From a checkpoint of a small sound classifier: log mel input, norm batchnorm.
Rows from block 5, named by matrix and row number. Rows with one number belong to one channel. Each number is 128 + 24 x the weight over its row's rms, rounded and kept within 0 to 255. All counts start at 0.
# filt: filter width-5 conv (model.blocks.5.filt.weight, 128x128x5), inputs 43-85, a 5 kernel for each
# gate: gate width-5 conv (model.blocks.5.gate.weight, 128x128x5), inputs 43-85, a 5 kernel for each
filt.87 [ 92 119 121 105  96 108 167 151 136  85  77 169 162 135 143 101 142 135 130  98 144 146 149 134 135 166 150 144 129 145 151 138 151 139 140 108 106 108 135 142 126 115 113 129 141 176 104 103  89 114 113 129 107  91 138  98 129 139 143 139 141 130 172  90 130 126 141 112 146 158 126 134 121 140 133 155 105 134  89 138 153 169 139 120 167 109 128 182 132 164 103  93 135 110  99 114 116 127  86 124  98 130  99 131 135 113 104 154 143 119  94 158 152 138 112  90  79 134 121 132 107 134 131 166 134 130 102 148 100 108 145 134 141 112 122  73 127 105  90 140 143 133 136 142 112 102 130 142 110  97 111 128 111 120 155  96 129 126 142  83  84 124  98 110  86 106  97  87 104  70 140 141 108 135 160 166 131 109 105 126 140 124 157 149 113 100 169 181 130 165 111 142 121 130 153 140 132 135 104 149  77 154 124 131 144 131 128 153 143 100 146 121 131 132 137]
gate.87 [107 120 120 120 154  85 133  85 134 155 125 113 121 102 149 114 106 154 122 135 150 133 111 111 136 180 125 145 148 133 108 123 100 117  84 155 164 153 142 133 118 165 133 163 142  99 118 145 147 132 120 136 107  95 118 192 146 143 146 112 137 107 149 155 123 147 112 137 126 148 109 147 113 122 101  96 150 135 143 132 105 116 142 125 116 131 168 115  97 151 146 106 111 142 166 146 140 181 143 139 136 123 116 145 117 138 116 117 132 140 133  95 160 144 170 126  91 109 146 136 147 152 186 128 153 118 143 129 128 124 161  99 142 145 155 144 163  82 156 181 115  96 136 146 175 143 126 144 129 134 109 128 145 139 114 138 131 102 141 116 122 143 122  95 113  75 169 142 144 155 130 149 148 143 109 177 116 154 147 161 110 128 163 109 151 131  87 113 115 126 133  94 138 109 112 124 122 123 130 168 138 120 105 177 151 144 149 155 131 123 130 132 132 140 137]
filt.88 [129 155 160 136 145 120 117 118  79 104 146  95 134 134 120 118 153  83  96 117 144 126 106 129 114 124  96 122 130 167 127 136 122  86 154 132 138 103 139 138 132 145 158 143 114 126 132 105 100  84 158 191 137  62 154  84 168 113 170 137 107 118 102 128 156 125  96  87  90 142 126 101 100 140 182 107 123 135 142 122 115 101 103 138 145 130 126 156 126 156 143 128 161 119 120  98 116  51  98 134 100 159 140 139  95 168 168 161 139 131 112 140  93  91  90 119 130  79 136 110 145 124 126 122 134 132 169 133 140 121  95  97 136 131 112 109 163 180 167 111 130  81 102 152 119  89 124 129 154 125 109 125 136 104 126 133 129  84 109 107 111 107 123 161 123 117 132 126 110  60 147 150 134 138 170 109 171 157 107 115 129 144 155 134  98 110  93 116 128  87  98 146 129 136  88 143 145 130 134 126 136 140 142 139 156 108 144 145 109 113 122 140 117  99 126]
gate.88 [108 121 119 117 150 181 104 118 114 120 132 166 137 106  84  82 129 151  92 193 142 133 135 131 113 150 160 181 169 159 192 186 159 139  97 168 174 134  92 103  97 144 103 100  99  41 123 103 108 182 134 126 121 154 121  79 109 120  70  94  96 149 131 117  99 175 143 126 142 129 141 141 110 104 146 118 125 112 127 119  74 102 157 139 129 121 160 123 124 136  90 147 109 106 133 115  96 114 102 118 127 129 132 124 118  83 111 123 120 120 154 108 113 128 149 141 136 148 124 134 132 144 117 106 122 163 140 154 140 149 151 151 142 125 129 108 123 110 147 136 108 115 132  77 104 102 126 102 145 122  91 114 117 124 115 128 138 135 128 119 124 180 143 134 138 119  86 129 157 148 136 183 138 141 126 113 148 121 147 153 149 163 156 133 101 126  98 133 148 140 146 142 156 145 178 143 159  98 143 123 113 104  87 160  68 104 134 127 143 167 132 122 136 149 151]
filt.89 [172 104  74 114 122 106 140 152 176 134 121 125 134 104  65  89  99 112 110 152 128 154 130 102 140 133 125 169 119 132 120 120 144 118 108  93 102 114 153 148 119 102 145 118 113 192 156 161 140 113 137 151 137 116  89 121 106  91 116 138 103 123 125  76  97 151 162 144 115  77 139  82 138 123 134 149 110 165 141 126 134 146 176 196 128 134 132 183 152 137 127  86  81  79 109 111  66 103 150 137 134 136 119 125 130 130 160 143 112 131 127 109 108  90 104  77  93 100 120 109  95 125 139 167 135 100 108 141 134 132 120 126  84 119  96 124 134 121 118 117 142 111 110 127 150 142 105 124 103 103 145 128 136 145 145 143 158 129 116 129 132 152 123 113 154 159 163 152 141 142 112 147 115 116 104 125 152 171 177 140 160 123 153 154 148 136 138 112 115 135 131 124 107 111 151 132  96 137 102  84 111 138 124  90 117 143 126 106 108 103 111 101 124 127 132]
gate.89 [135 108 133 108 110 124 121 173 170 119 195 111 155 153 134 133 143 127 130  70 121 114 141 126 113 164 156 143 153 134 150 118 132  97 113  86 121 141 116 198 165 100  88 121 151 111 129 133  73  70 145 127 116  91 109 110 135 118 144 130 161 145 114 106 123 142 133 123 120 141 166 125 148 147 151 130 126 141 124 114 107 174 160 155 154 121 122 126 120 149 129 157  91 104 135 156  87 130 143 107 112 102 126 122 117 125 103 136 104 107 129 155 146 176 142  97 107 116 115 100 114 145 131 110 137 126 143 154 110 116 116 108 123 175 137  99 107  93 134 149  98 113 104 111 120 156 140  99  63 128 150 155 133 170 140 134 147 133 130 122 153 173 167 120 111  63 113 138 156 151 130 109 124 121 108 132 109  77  90 112  92 109 138 158 146 120 144 135 138 147 104 115 144 147  97 128 133 166 173 154 113 130  74 123  97 118  66 144 109 102 129 120 140 124 117]
filt.90 [130 128 133 134 107 137 128  96 125 129 113 168 159 134 147  72  82  89 133 134 134 106 136 133 106 127  91 116 111 111 129 146 119 127 125 137 149 133 166 113 100 139 148 132 121 151 101 109 130 112 126 103 140 134 167 135 151 127 146 115 103 143 148 167 140 173 132 137  83  76  97 133 134 106 108 151 109 127 114 118 143 118 147 131 117 145 141 112 114 134 115 149 144 106  96 161 164 141  99  58 145 137 105 142 126 131 122 114 101 116 118  66  98 142 136 114 112  95 129 125  76  72 115  90 159 144 156 112 115 146 135  88 123 131  88 156 132 112 115  76  89 111 117 144 112 105 112 130 150 116 105  96 121 133 145 135 133 143 142 113 136 150 128  91 143 160 131 113  76  96 125 117 118 120 114 127  56 106 137 136 128 106 151 151 117  98  98  92 125 154 142  99  99 121 143 100 153 152 172 141 130 129  93  59  86 138 130 146 100  91  96 107 130 154 127]
gate.90 [125  82 114 139  88  56  63 124  98 106  98  94 106 158 141 122 145 148 135 178 159 120  99 154 128 124 134 129 142 128 129 133 131 144 137  75 121 123  68 143  91 109 109 147 121 112 121 158 140 149 155 143 110 135  99  97  81 144 190 129 148 104 104 122 154 109 101 174 206 166 142 141 127 132 129 121 124 119 121 113 136  72 109 125  93 122 115  76 130 124  75 110 146 170 159 152 154 146 109 116 116 144 149 124 128 118 106 119 117 126 167 121 131 130 173 112 119 150 116 147  73 112 141 110 110 123 138 148 145 124 110  79 122 128 136 153 114 142 184 150 122  89 132 115 127 141 132 138 152 128 121 132 147 142 129 114 149 161 108 109 115 126 114 117 143  92 122 142 127 130 182 137 128 119 133 147 112 139 139 134 166 123 137  97 150 146 117 113 124 181 158 154 139 122 110 153 121 130  92 119  87 135  89 138 126 130 170 125 117 153 148 138 136 124 126]
filt.91 [ 94 170 138 106 128 103 139 167 151 127 136 138 148 135 123 121  89 133 105 113 127 137  97 116 179 106 102 132 138 149 116 153 123 149 140 170 161 146 117  93 156 144 120 133 124 188 121 108 118 123 151 115 110 127 159 166  98 157  99  99 164 125 113 146 172  67  97 121 131 127 140 109 132 154 106 106 139 132 116 108 103  71 126 138 160  89 117 108 175 133 105  99 126  89 104 138 148 123 116  97 115 150 124 126 121 134 109 128 130 140 105 121 137 120 111 136 112 105 127 118 169 121 131 173 161 153  91 134 136 148  87 131 132 125 154 111 162 115 129 116 115  96 123 157 152 146 174 145 112 127 135 161 175 134 177 150 141 104 145 122 115  69 124  93  92 117 164 154 167 130 101 125 129 155 104 129 178 109 138 195 131 194 122  97 153 113 108  96 141 140 149 152 124 134 137 146 128 108 109 122  89  78 190 149 137 118 169 165 145 184 125 110 114 123 157]
gate.91 [143 124 148 160 135  99 135 128  89  92  99 168 160 135 142 149 111 104 134  76 138 133 142 117 124 150 113 121 158 161 113 109 114 118 132 134 165  97 129 122 120 112 141 136  91 148 169 175 154 124 138 119 125 138 143 177 140 129 160 143 144 115 116 147  84 134 143  87 123 133 121 127 129 133 125 107 110 111 128 142 110 129 147 128 142 141 146 121 119 136  78 115 160 134 101 123 116  69 114  97  99 135 142 131 125  92 133 126 129  94 106 124 113 129 123  83  88 128 126 139 116 133 131 165 127 125 106  82  96 132 163 125 146 119 114 154 153 194 122  64 178 177 158 113  84 137 133 144 144 108 161 116  87 117 140 147 115  91 102 109  81 122 137 124 124 123 160 154 110  77 139 152 154 130 131  88 140 125 109  96 142 145 136 132 153 150 158 135 133 147 135 113 130 149 162 179 140 154 144 153 138 156  98 156 127 152  77 108 162 132 110 127 112 131 106]
filt.92 [ 99 102 110 143 109 156 141 138 109 155 109 119 180 106 115 144 123 114 149 114 142 150 157 144 141 135 154 105 138 100 118 106 134 177 158 153 122 153 110 125 135 128 120  92 138  60 111 102 143 147 121 152 192 139 133 168 145 171 139 158 117 133  90 115 127 101  82 125  96 102 141 103 109 116 134 119 143 121 118 129 168 148 151 149 113 134 120 140 101 143 127 105  73 124 148  65 131 129 100 147 113 131 147  61 103 131 135 147 118 155 114 113 114 136 158 160 174 135 190 139 132 146 133 127 118 120 186 144 146 121 134 123 116 184 144 133 140 164 105 170 138 111 126 119 160 158 126 104  83 170 113 114  50  87 126 137 146 132 151 115 107 141 144 104 148 111 107 150 127 130 169 114 121 144 117 110 148 128 143 106 149 133 111 134 102  85 116 128 165 139 152 114 123 132 100 152 114 115 108  88 131 151 114  87  79 110 117 147 115 108 112 110 146 117  86]
gate.92 [102  87  99 147 154 128 104 100 167 129  95 110 105 150  72 126 112  94 125  73 111 106 124 137 113 117 107 149 159 160 105 131 125 136 159 108 136  91 154 139 135 103 122 107  97 136  96 140 139 170 183 113 120 125 160 148 171 110 109 113 124 123 109  98 143 169 182 147 157 137 125 125 108 105 103 144 152 135 133 138 177 189 145 145 133 131 157 149 129 139 140 120 119 128 140 133 131 149 148 132 115 106 126 128 148 133 131 146 130 145 112  87 137 162 100 114 123 157 168 173 140 133 104 107 110 164 117 117 114 126 111 141  61 136 154 131  88 119 114 124 147 114 119  66  72 105 114 149 126 116 128 171 130  80 110 115 150 127 108 142 147 157 104  97 107 147 139 120 130 134 126 130 133 103 146 154 137 158 143 129 132 132 114 126  75 150 122 109 107 110 129 139 140 138 145 130 167 210  96 101 127 142 144 101 132 135 137 147 131 114 143 128 120 130 100]
filt.93 [103 133 114 159 190 168 156 156 123 115 138 144  83 134 109 150 126  79 110 159 150 141 166 126 139 106 115 169 146 146 115 136 132 108 118 146 154 139 154 132 117 126 142 109 130 132 132 116 162 163 144 138 113 174 116 105 161 169 162 145 140  94 107 192 174 127 138 122 111 121 108 132 119 110 103 123 145 125 113 124  84  97 139 105 145 130 138 137 102 111 133 101  43 132 127 108 123 138 102  98 126 156 131 148 156 132 144 151 122 174 112  81  97 142  98 149 138 127 189 123 119 133 159 104 111 111 142 142 120 125  96 102 117 154  99 143 133 153 139 112 183 125 123 187 183 145 147 118  93 161 115 121 103 110 113 151 124 144 172 124  80 144 128 161 191  78 120 139  81 113 125 138 134 143 133 122 155 157 126 146 128 135 142 137 145 162 123 121 120 112 157 143 140 154 136  82 164 107 150  99 105 143 116 120 113 118 108 153 178 134 105  94 119 114 146]
gate.93 [103 144 141 109 121  94 108 127 117 113 125 140 112 144 176 125 178 166 112 150 118 110 133 164 159  98 123 143 131  94 175 131 131 141  62 167 115 162 132 111 115 137 120 134 104 132 143 142  88  92 145 123 136 135 122 160 138  95 141 175 126 129 178 140 133 126 107 124 118 137 125 120 129 151 130 108 130  93  90 126 130  93 100 160 144 106  95 127 147 147  86 126 155 135 131 125  94  99  88  87 108  97 121 140 159 102 126 134 110 113 125 131 149  97 102 120 128 120  75 121 132 120 134 130 118 130  79 137  84 148 141 142 107  99 144 128 174 135 177 214  96 121  88 104 118 113 136 145 135  87 102 129 131 131  84 151 131 135 133 130  66 110 149  90  92 154 159 122 135 174 137 121 131 124 120 152 147 107 135 158 142  87  84 102 102 111  78 116 151  91 142 140 141 133 133  94 188 124 130 138 143 172 182 111 158 147 129 127 126 136 113 138  97 117 140]
filt.94 [100 124 122 151 108 116 130 130 122 168 148 164 129 132 131  77  98 190 127 188 140 132 162 157 124 143 105  87 163 145 139 160 104 116 148 106 134 105 111 146 141 164 140 138 124 121  88  68 141  60 125 147 123 137 130  93  93 156 153 150 124  91  88 128 127 103 101 150 108 145 160 123 149 154 169 120 134 161 137 153 145 142 143 162 164 158 150 137  99  86 136 159 170 160 143 119 134 140 134 132 102 154 115 131  88 104 140 142 115 103 104  94 143 128 102 116 131 111 118 166  93  96 122 125 141 135 142 123  97 111 144 107 122 148 144  75 135 202 122 172 155 130 144 172 138 121  99 148 128 108 112 118  86 198 105 116 126 124 129 160 145 166 158 120 120 121 103 106 150 132 119 102  87 128  98 131  99  87 130 131 140 114 155 119 146 132 136 203 196 166  95  98 111 113 126 133 149 170 184 137 137 108 144 172 139 133 126 125 114  75 139 135 138 129 138]
gate.94 [ 84 122 104 130 129  91 169 128 139 112 155 126  99 135 130 120 127 118 120 146 118 110 164 139 124 147 123 131 133 143 135 129 146 153 159 101 108 136 151 170 122 111 145 124 138 136 162 123 160 162  90  92 138 118 130 116  99 115 100 131 148 116 128 124 134 103 116 127 178 150 164 121 110 144 117 130 130 137 108 108 124 151 119 161 171 170 153 157 121 130 132 149 118 147 142  98 113 153 100 147 113 122 140 119  99 134 102 116 131 117 137 110 155 131 120 132 136 103 114 132 138 184 141  94 118 140 135 104 114  88 124 111  81 138 152  87  88 134 110 124 143 177 127 100 101 108 105 116 121  95 168 154 143 118 168 101 145 148 165 145 124 167 149 169 112 100  87 154 120 113 125 124 114 164 154 147 137 171 170 163  97 155 149 126 127 129 144 174 173 140 133 135 132 108 140  99  81 116  80 125 142 134 141 134 166 134 129 116 114 133 133 151 138 107 123]
filt.95 [120 155 118 123 140 143 125 136 115 111 123 127 146 108 124 143 105 180 116 122 124  96 139 135 119 147  89 150 130 106 154 136  90 107 106 129 136 155 131 130 136 136 131 114 112 130 147 111 128 113 158 135 143 134 144 124 102 100 102  76 120 110  85 118 163 113 163 177 110  60 128 141 138 111  88 109 129 125 121 131 141 161 148 166 138 138 111  64  90 117 134 136 133 132 164 162 136 141  58  77 119 125 115 110 156 148 135 124 101 106 183 113 157 111 157 147 174 164 140 110 131 160 115 146 131 105 121 147 133 119 114 142 165 141 162 119  98 129 141 127 107 120 122  91 114 133  83 125 106 121 141 189 155  85 106 111 136 152 131 132 117 112 131 134 137 121 123 122 113  80 166 131 131 147 137 149 107  85 133 126 124 121 105  98  59 146 150 142 128 138 123 143 152 130 156 116 149 127 203 133 106 168 157 130  84 157 137 139 132 140 160 117 115 129 127]
gate.95 [ 90 132 129 137  96 163 142 128 145 114 175 140 151 123 105  94  99 144 137 135 132 101 125 145 143  83 118 118 133 103 131 111  99 111  86 102 127 124 116 130 141 113 101 155 125 161 102  83 121 145 131 141 117 133 154 110 119 116 139 129 126 129 149 143 134 149 131 107 129 154 123 116 151 184 157 150 149 107 112 132  99 116 118 109 144 123 121 128 122 112 129 116 161 146 133 191 111  83 135 167 121 169 118 151 171 112  98 122 157 172 106 105 137 106 154 106 139 107 126 130 118 102 126 135 164  81 135 111 128 121 153 180 167 161  95 135 126 166 147 152 200  91 114 114 144 127  93 106 124  66  82 115 115 120 138 160 142 132 128 146 128 104 109 156 123 140 174 126 123 164  85 104 118  99  97 126 110 126 125 107 131  86  82 140 147 111 105 139 126 144  98 115 130 143 136 148 131 124 108 121 138 131 158 125 198 162 115 141 152  83 126 106 133 147 167]
filt.96 [108  77 119 142  88 135 149 134 118 150 146 137 128 124 141 127 122  96 132 158 145 113 125  90  95 104 115 128 111  94 172 127 126 162 125 101 129 138  99  97 133 100 129 100 117 128 121 137 146 112 108 122 132 135 110 106 108 125 166 181 155 129 119 114 129 138 123  95 124 114 136 122 123 108 118 165 160 159 157 128 160 191 128 131 143 132 142 141 105 111 121  91 116 117 104 112  87 146 155 124 152 128 143  98 148 140 118 114 126 137  91  93  84 134 182  81  75 119 146 116 170 140 114 161 174 121 100 139 109 128 170 131 121 167  94 124 174 157 116 132 164 137 108 122 133 121 119 134 139 118  92 150 138 139 151 149 128 106 159 147 151 109 130 114 123  98 128 102 159 213 128 146 141 154 119  95 141 115 149 115 160 126 140 137 119 136 161 125 126 114 124 148 135 166 141 185 190 146 115  82 134  99 163 131 131 114 113 128 113 113 134 119 105 130 153]
gate.96 [107  90 146 129 111 121 126 116 128 122 183 117 128 123 115 132 149 136 103 116 121 130 117 106  91 144 135 113 106 124 118 133 126 113  92 109  98  81  98 161 134 127 159 153 172 146 121 122  99 114 138 111 127 145 132 143  79 146 144  92 160 145 143 146 147 106 109 132 131 148 139 124 110 121 112 106 121 111 123 114 117  69 141 135 118 104 137 135 129 159 133 147 112 122  99 126 107 132 167 148  84 136 142 174 146 118 125 134 152 156  92  98 151 158 153 152  86 106 103  88 130 131 113 111 104 116 106 145 140 129 123 122 143 176 119 133  99 117 102 142 156  84 137 116 151 140 152 143 165 123 109 133  66 131 124 131 133 119 108 104 114 105 110 114 126 134 118 156 143 103 113  93 105 129 127 138 156 130 117 140 128 105 153 159  74 119 108 125  97 142  97 141 145 127 155 125 151 114 158 150 115 120 145 114 152 147 172 173 145 102 106 123 104 122 132]
filt.97 [113 100 126 114 156 102 141 143 116 107  71 128 110  93 115 214 158 153  90  94 112 143 128 122  65 154 131 123 141 152  71 129 100 155 127 124  93 111 149 178 108 105 110 118 126 128 120  85  95 111 190 142 130 121 114 154 163 150 107 138 135 106 152 125 116  94 144 121 147 136 129  92 122 142 145  85 127 120 137 127 122 133 129 154 129  86 142  99 118 127  89  78  79  95 105 133 132 112 118 132 132 137 124 125 110 121 133 141 117  93 162 144 131 126  81 109  85  89 145 168 138 167 137 108 138 113 127 111 114 113 145 116 139 169 155 115  99 175  98  90  85 124 172 114 112 137 146 144 127 165 133 111  77 138 122 117 142 164 128 130 109 170 157 140 139  96 121 150 188 149 128 143 129 133 175 117 118 118 103  94 116 137 136 114 123 141 132 174 152 118 148 102 148 140 123 143 153 126 187 118  91 138 175 148 122 174 118 118 122 123 132 136 138 118 126]
gate.97 [124  95 144 121 168 168 107 111 150 138 104 109 102 124 152 187 147 177  99 121 120 125  84 150 133 138 144 142 138 119 154 144 135 170 140 120 146 135 147 156 110 112 153 127 128  90 124 134 105 119 112 153 163 134 118 113  92 104 122 114 163 152 128  93 118 112 113 121 129 100 196 124 135 142 136 135 109 102 122 153  98 143 144 140 136 140 144 136 169 133 110 164 162 155  87 126  56 158 126 140 110  99 110 161 128 148 134 125 131 110 152 143 144 124 150 137 161 123 174 149 119 115 148 147 132 134  84 135 120 117 154 132 107  82 173  77 119  82  71 106 153 133 148 148 109 141  89 140 160 148 101 128 128  99 141 152 167 128  99 114  92 103 133 157 135 158 135 134 137 121 104 159 162  94 105 169 182 160 113 126 125  79 119 189 113 136 130 126  73 107 113 167 164 137 103 126 154 116  81  89  94 120 141 140 181 150 107 129 134 146 146 110 132 145 153]
filt.98 [128 134 118 111  87 153 139 142 162 150 111 115 122 127 138 121 148 114 155 152  92 111 130 123 114 125 121 120 116 102 125 103 125 106 110 121 116  95 130 187  98 103 110 139 154 127 146 132 163 138 111 148 122 141 125 113 180  95 122 142 119 149 136 109 140 178 140 116 141 140 134 136 112 139 130 111 160 158 152 146 184 163 156 121 107  77 114 145 120 133 118 116 117 145 105 105 144  90 155 140 125 116 128 167 162 127 155 151 161 143 146 130 105 178 156 130  99 102 153 139  92 153 146 139 127  83 109 146 163 123 194 123 105 143 110  75 117 100  87 153 123 126 133 119 124 125 144 127 128 121 111 116 150 136 182 130  94  93 164 131 148 143 128 108 119 133 127 127 163 164 137 140 128 133 128  89 116 131 105 124 121 157 156 146 121 165 137 121 117 126 144 151 131 142 111 112  94 136  88 140 134 149 149 155 158 122 122 159 145 121 181 137 137 122 134]
gate.98 [129 163 154 122 124 106 125 155 123 105 160 133 142 159 156 107 140  82  55  58 159 148 116 160 188 145 144 162 132 126 140 110 141 144 145 139 173 117 101  84 140 128 120 146 103 160 157 154 111 154 134 135 120 106 183  98 105  95 144 128 126 130 153 108 123 135 105 139 136  79 144 125 112 130 135 100 108 107 119 111 103 137 125 160 158 160  74  93 115 135 109 121 156 115 126 137 124 134 104  87 163 128 123 130 149 110 134 153 159 123 118 147 127 134 144 167 146 161 162 126  91 129 119 125 127 146 124  95 100 110 137 121 129 147 114 133 150 133 148  94 148  90 132 113 168 101 115 158 107 111 156 133 129 130 129 132 126  90  94 125 135 105 109  77 126 134 122 138 192 124 175 142 144 161 125 173 127  96 104 128 127  78 110  92 168 124 114 130 132 180 139 169 154 139 131 100 144 142 133 134 119 136 136 130 113  98 130 112 153 117 120 106 140 116 116]
filt.99 [115 123 135 133 103 120  74 111 177 172  74  97 132 167 109 137 134 170 149 156 131 110 105  95 104 160 156  81  94 126 187 103 119 132 111 128 112 115  87  94 106 109  92 101 115  75 156 143 126 167 136 144 156 133  95 180 125 118 124 112 130 132  64 102  93 126 141 114 108 122 143 125 133 133 118 142 117 121 120 142 176 145 107 118 115 125 140 147 118 115  94  76 124  69  71 124 170 178 141 123 109 102 126 113 139 111 118 114 126 106 128 138 115 122 101 112 133 147 131 146 107 132 106 124 156 113 166 123 127 118 136 151 132 149 100 154 106 117 113 147 151 147  75 115 140 138 111 133 138 128 157 183 136 121 151  86  98 129 128 142 118 148 136 112 115 184 139 118 114 159 118 159 145 126 126 134 129 140 116 138 127 133 149 166 161 114 128 122 172 131 128 132 124 160 146 158 137 162 127  92 162 145 145 122 139 115 145 123 117 120 122 118 147 127 129]
gate.99 [123 145 109 112 109 127 145 140 140  97 136  78 120 119 121 113 126 104  83 130 137 147 126 140 121 113 108 134 187 189  65  75  90 121 180  55  88 146 134 147 115 146 132 161 126 128 116  81 148 119  95  86  89 151 114 122 127 155 137 133 104 143 157 155 162 126  62 125 124  90 100 125 125 137 111 120 131 102 113 104 148 103 130 147 111 118 140 173 147 135 137 106  89 107 103 160 112 114  93 114 112 147  88 127 143 154 127 128 142 132 147 125  91 156 192  85  78  89  89 100 165 157 145 103 109  96 117 123 123 129 123 132  89 126 108 171 143 182 165  99 122 146 109  83 115 100 122 139 158 120 110 106 112 127 156 126 133 133 103 116 114 120 102 122 118 158  86 128 103 124 150 123 123 146 142 162 159 105 114  85 173 162 116  65  86 126 167 154 119 125 127 122 106 145 127 140 128 116 104 106 144 122 103 144 134 115 123 124 137 159 110 129 102 117 115]
filt.100 [124 121 118 127  93 164 103 147 102  87 150  94 129 136 154 115 106 119  86  79 117 139 127 137 119 108 106 131  86 148  96  90  93  85 119 128 108 152 141 144 127 118 147 128 120 135 197 107 145 149 127 144 103 134 132 149  70 140  65 105  93 128 100 127 135 124 146 105 100 122 106 123 101 110 121 137 133 172 112  87 144 105 147 172 173 122 149 141 103 135 172 161 103 104 154 170 127 147  76  93 135 131 149 157 135 151 109 147 147 123 155 155 156 145 130 140 132 161 127 147 128  94 134 146 134 145 120 127 141 166 145 163 173 130 118 151 130 134 162 150 102 120 137 112 143 136  85  88 122 143 120 103 134 140 177 148 111 137 121 122 127 121 115 119 105 147 155 180 121 111 137 164 164 137 170  76 127 134 130 170 137 137 117 119 151 118 181 139 148 122 123 110 129 115 108 107 147 144 173 116 154 164 159 123 115 113 120 136 120 162 119 129 141 142 142]
gate.100 [106  92  95 126 120 134 113  87  88 142 118  90 157 119  89 176 139 180 141 158 134 124 143 128 141 137 140 135 134 148 125 126 154 147 165 107  89 128  81 134  94 124 107 115 149 144 180 168  89 147 129 111  81 107 139 106 121 108 137 109 134 131 103 121 120  98 107  78 112 123 133 126 145 136 142 138 149 165 116 143 138  95 116 134 137 146 115 138 158 119 152 128 112 119 146 147 156 104 109 142 146 145 129 121 129 118 146 161 136 114 141 173 121 144 185 148 130 119 125 161 135 100 101 131 127 151 147 126 117 121 154 146 104 100 132 120  93  91 153 114 111 139  84 138  96 113 144 127 108 111 121 144 121 114 137 111 150  94 139 100 118 120 120 138 136 116 116 113 179 138 170 151 117 143 147 123 156 118  96 121 144 147 146 141 111 151 136 122 141 104 125 109 109 142 106 102  85 136 134 118 147 114 138 133 167 128 154 129 150 112 137 152 140 138 157]
filt.101 [125 115 108 131  95 122 174 136 141 146 113 169 149 139 143 112 183 152  79 161 103 106 127 101 124 148 126 113  92 125 167 140 123 136 120 135 135 151 111 117 143 115 123 123 100 108 140  90 124 125 113 114 137 119 123 113 106 140  68 114 107 142 128 115 120 121 120 127 130 150 147 157 133 134 158 125 120 110  90 122 107  73 138 137 160 145 144 158 124 153  89 107 152 130 103 170 161 126 111 165  81 143 175 157 135 149 141 115 114 189 124 155 124 110 125 121 110 130 175 130 130 139 151 115 130 149 105  98 111 128 124 107 161 117  93 102  95  88 115 103 141 142 123 110  87 149 114 108 113 122 117 102  99  82  91 128 134 120 115 117 137 130 141 139 131  86  98 112 160 102 120 116 118 151 129 123  93  69  81 121 132 139 119  71 138 131  93 136 115 103 138 107 161 120 139  88 125 133 124 151 171 194 139 149 133 154 118  85 111 107 136 143 127 125 179]
gate.101 [134 127 121 116 135 116 102 125 123 163 171 107 145 120 105 162 133 127 172 155 113 141 123 170 121 135 122 125 108 103 120 157 103 132 141 107 116 153 133 111 112 113 132 127  82 115 107 117 175  99 142 119 134 139 129 139 152  83 131 135 116 131 128 116 124 118 133 110 111 133 116 133  96  98 131 138 176 137 137 147 146 184 162 144 154 156 133 116  73 115 142 144 155 152 127 110  48  91 149 112 113 129 143 124  89 120  90 100 121 126 119  84 124 113 134 101 112  78  91 157 108 135 166 133 153 120 150 144  98 107  99 136 144 135 148 127  96 124 152 125 109 119 140 173 127 103 117 126  98 134 133 145 106 110 119 123 121 113 150 161 160 126 151 135 131  79 162 128 151 171 136 131 121 102  66 101 141  93 191  90 106 161 116 128 158  80 129 127 101 104 183 148 122 139 162 112 108  79 119 167 158 131 144 147 163 151 120 123 135 126 165 117 133 147 130]
filt.102 [120 128 168 123 133 181 181 157 137 139 165 176 127 189 133  88 174 124 143 118 110 165 123 141 108 102 156 141 106  67 160 135 157 164 116 100 134 131 122 120 136 122 141 135 142 103  83 134 157  87 134 123 130 142 112 190 194 127 104  78  94 107 109 103 103 138 137 141 184 123 143 149  82  80 124 133 110 121 110 158 105 119 144 135 116 133 132 116 119 151 156 118 172 158 148 136 145 154 118 154 131 173 180 146 138 145 131 147 149 139  96 123 148 126 119 150  83 136 120 130 119 146 122 115 135  95 118 177 147 127 131 118 138 128 148 111 152 112 155 161 115 130 142 136 132 105 135 117 125 135 152 148 157 105 121 123 130 134 137 113 142 149  97 151 114 139 171 152 145 169 158 130 137 129 165  89 157 123 136 123 119 114 159 155 152 132  98 114 119 109 124 130 108  85  97 141 136 121 154 126 120 148 160 107 111 124 128 172 145 114 100 117 155 139 129]
gate.102 [137 114 119 146  94 120  98 103 135 165  85 148 111 103 175 182 160 125 169 137 115 148 102 112 116 152 138 110 111 120 148 110 152 119 121 147 122 118 131 121 149 148 151 114 109 135 113  97 100  88 119 131 147 132 122 117 103 116 117 143 160 128 145  94 144 103 138 129 144 136 102 134 146 115 118 131 108 112 131 161 122 140 128 143 118 117 146 123 100 142 124 108 152  94  69 173 125 121 175 119  83 142 144 145 162 143 124 149 128 141 181 125 102 122 131 174 119 133 133 156 131 118 122 127 140 119 135 121 128 136 157 151 152 130 123 104 208 171 150 171 144 154 109 112  84 125 130 108 117 153 112 113  62  90  58 124 155 126 154 111 108 120 129 102  96 120 107 172 196 152 129 142 112  99 115  92 117  97 125 138 122 159 145 137 113 103 126 140 151 134 143 140 138 146 133  80 139 119 122 142 159  77  99 129 113 139 166 150 115 104 133  94 130 112 138]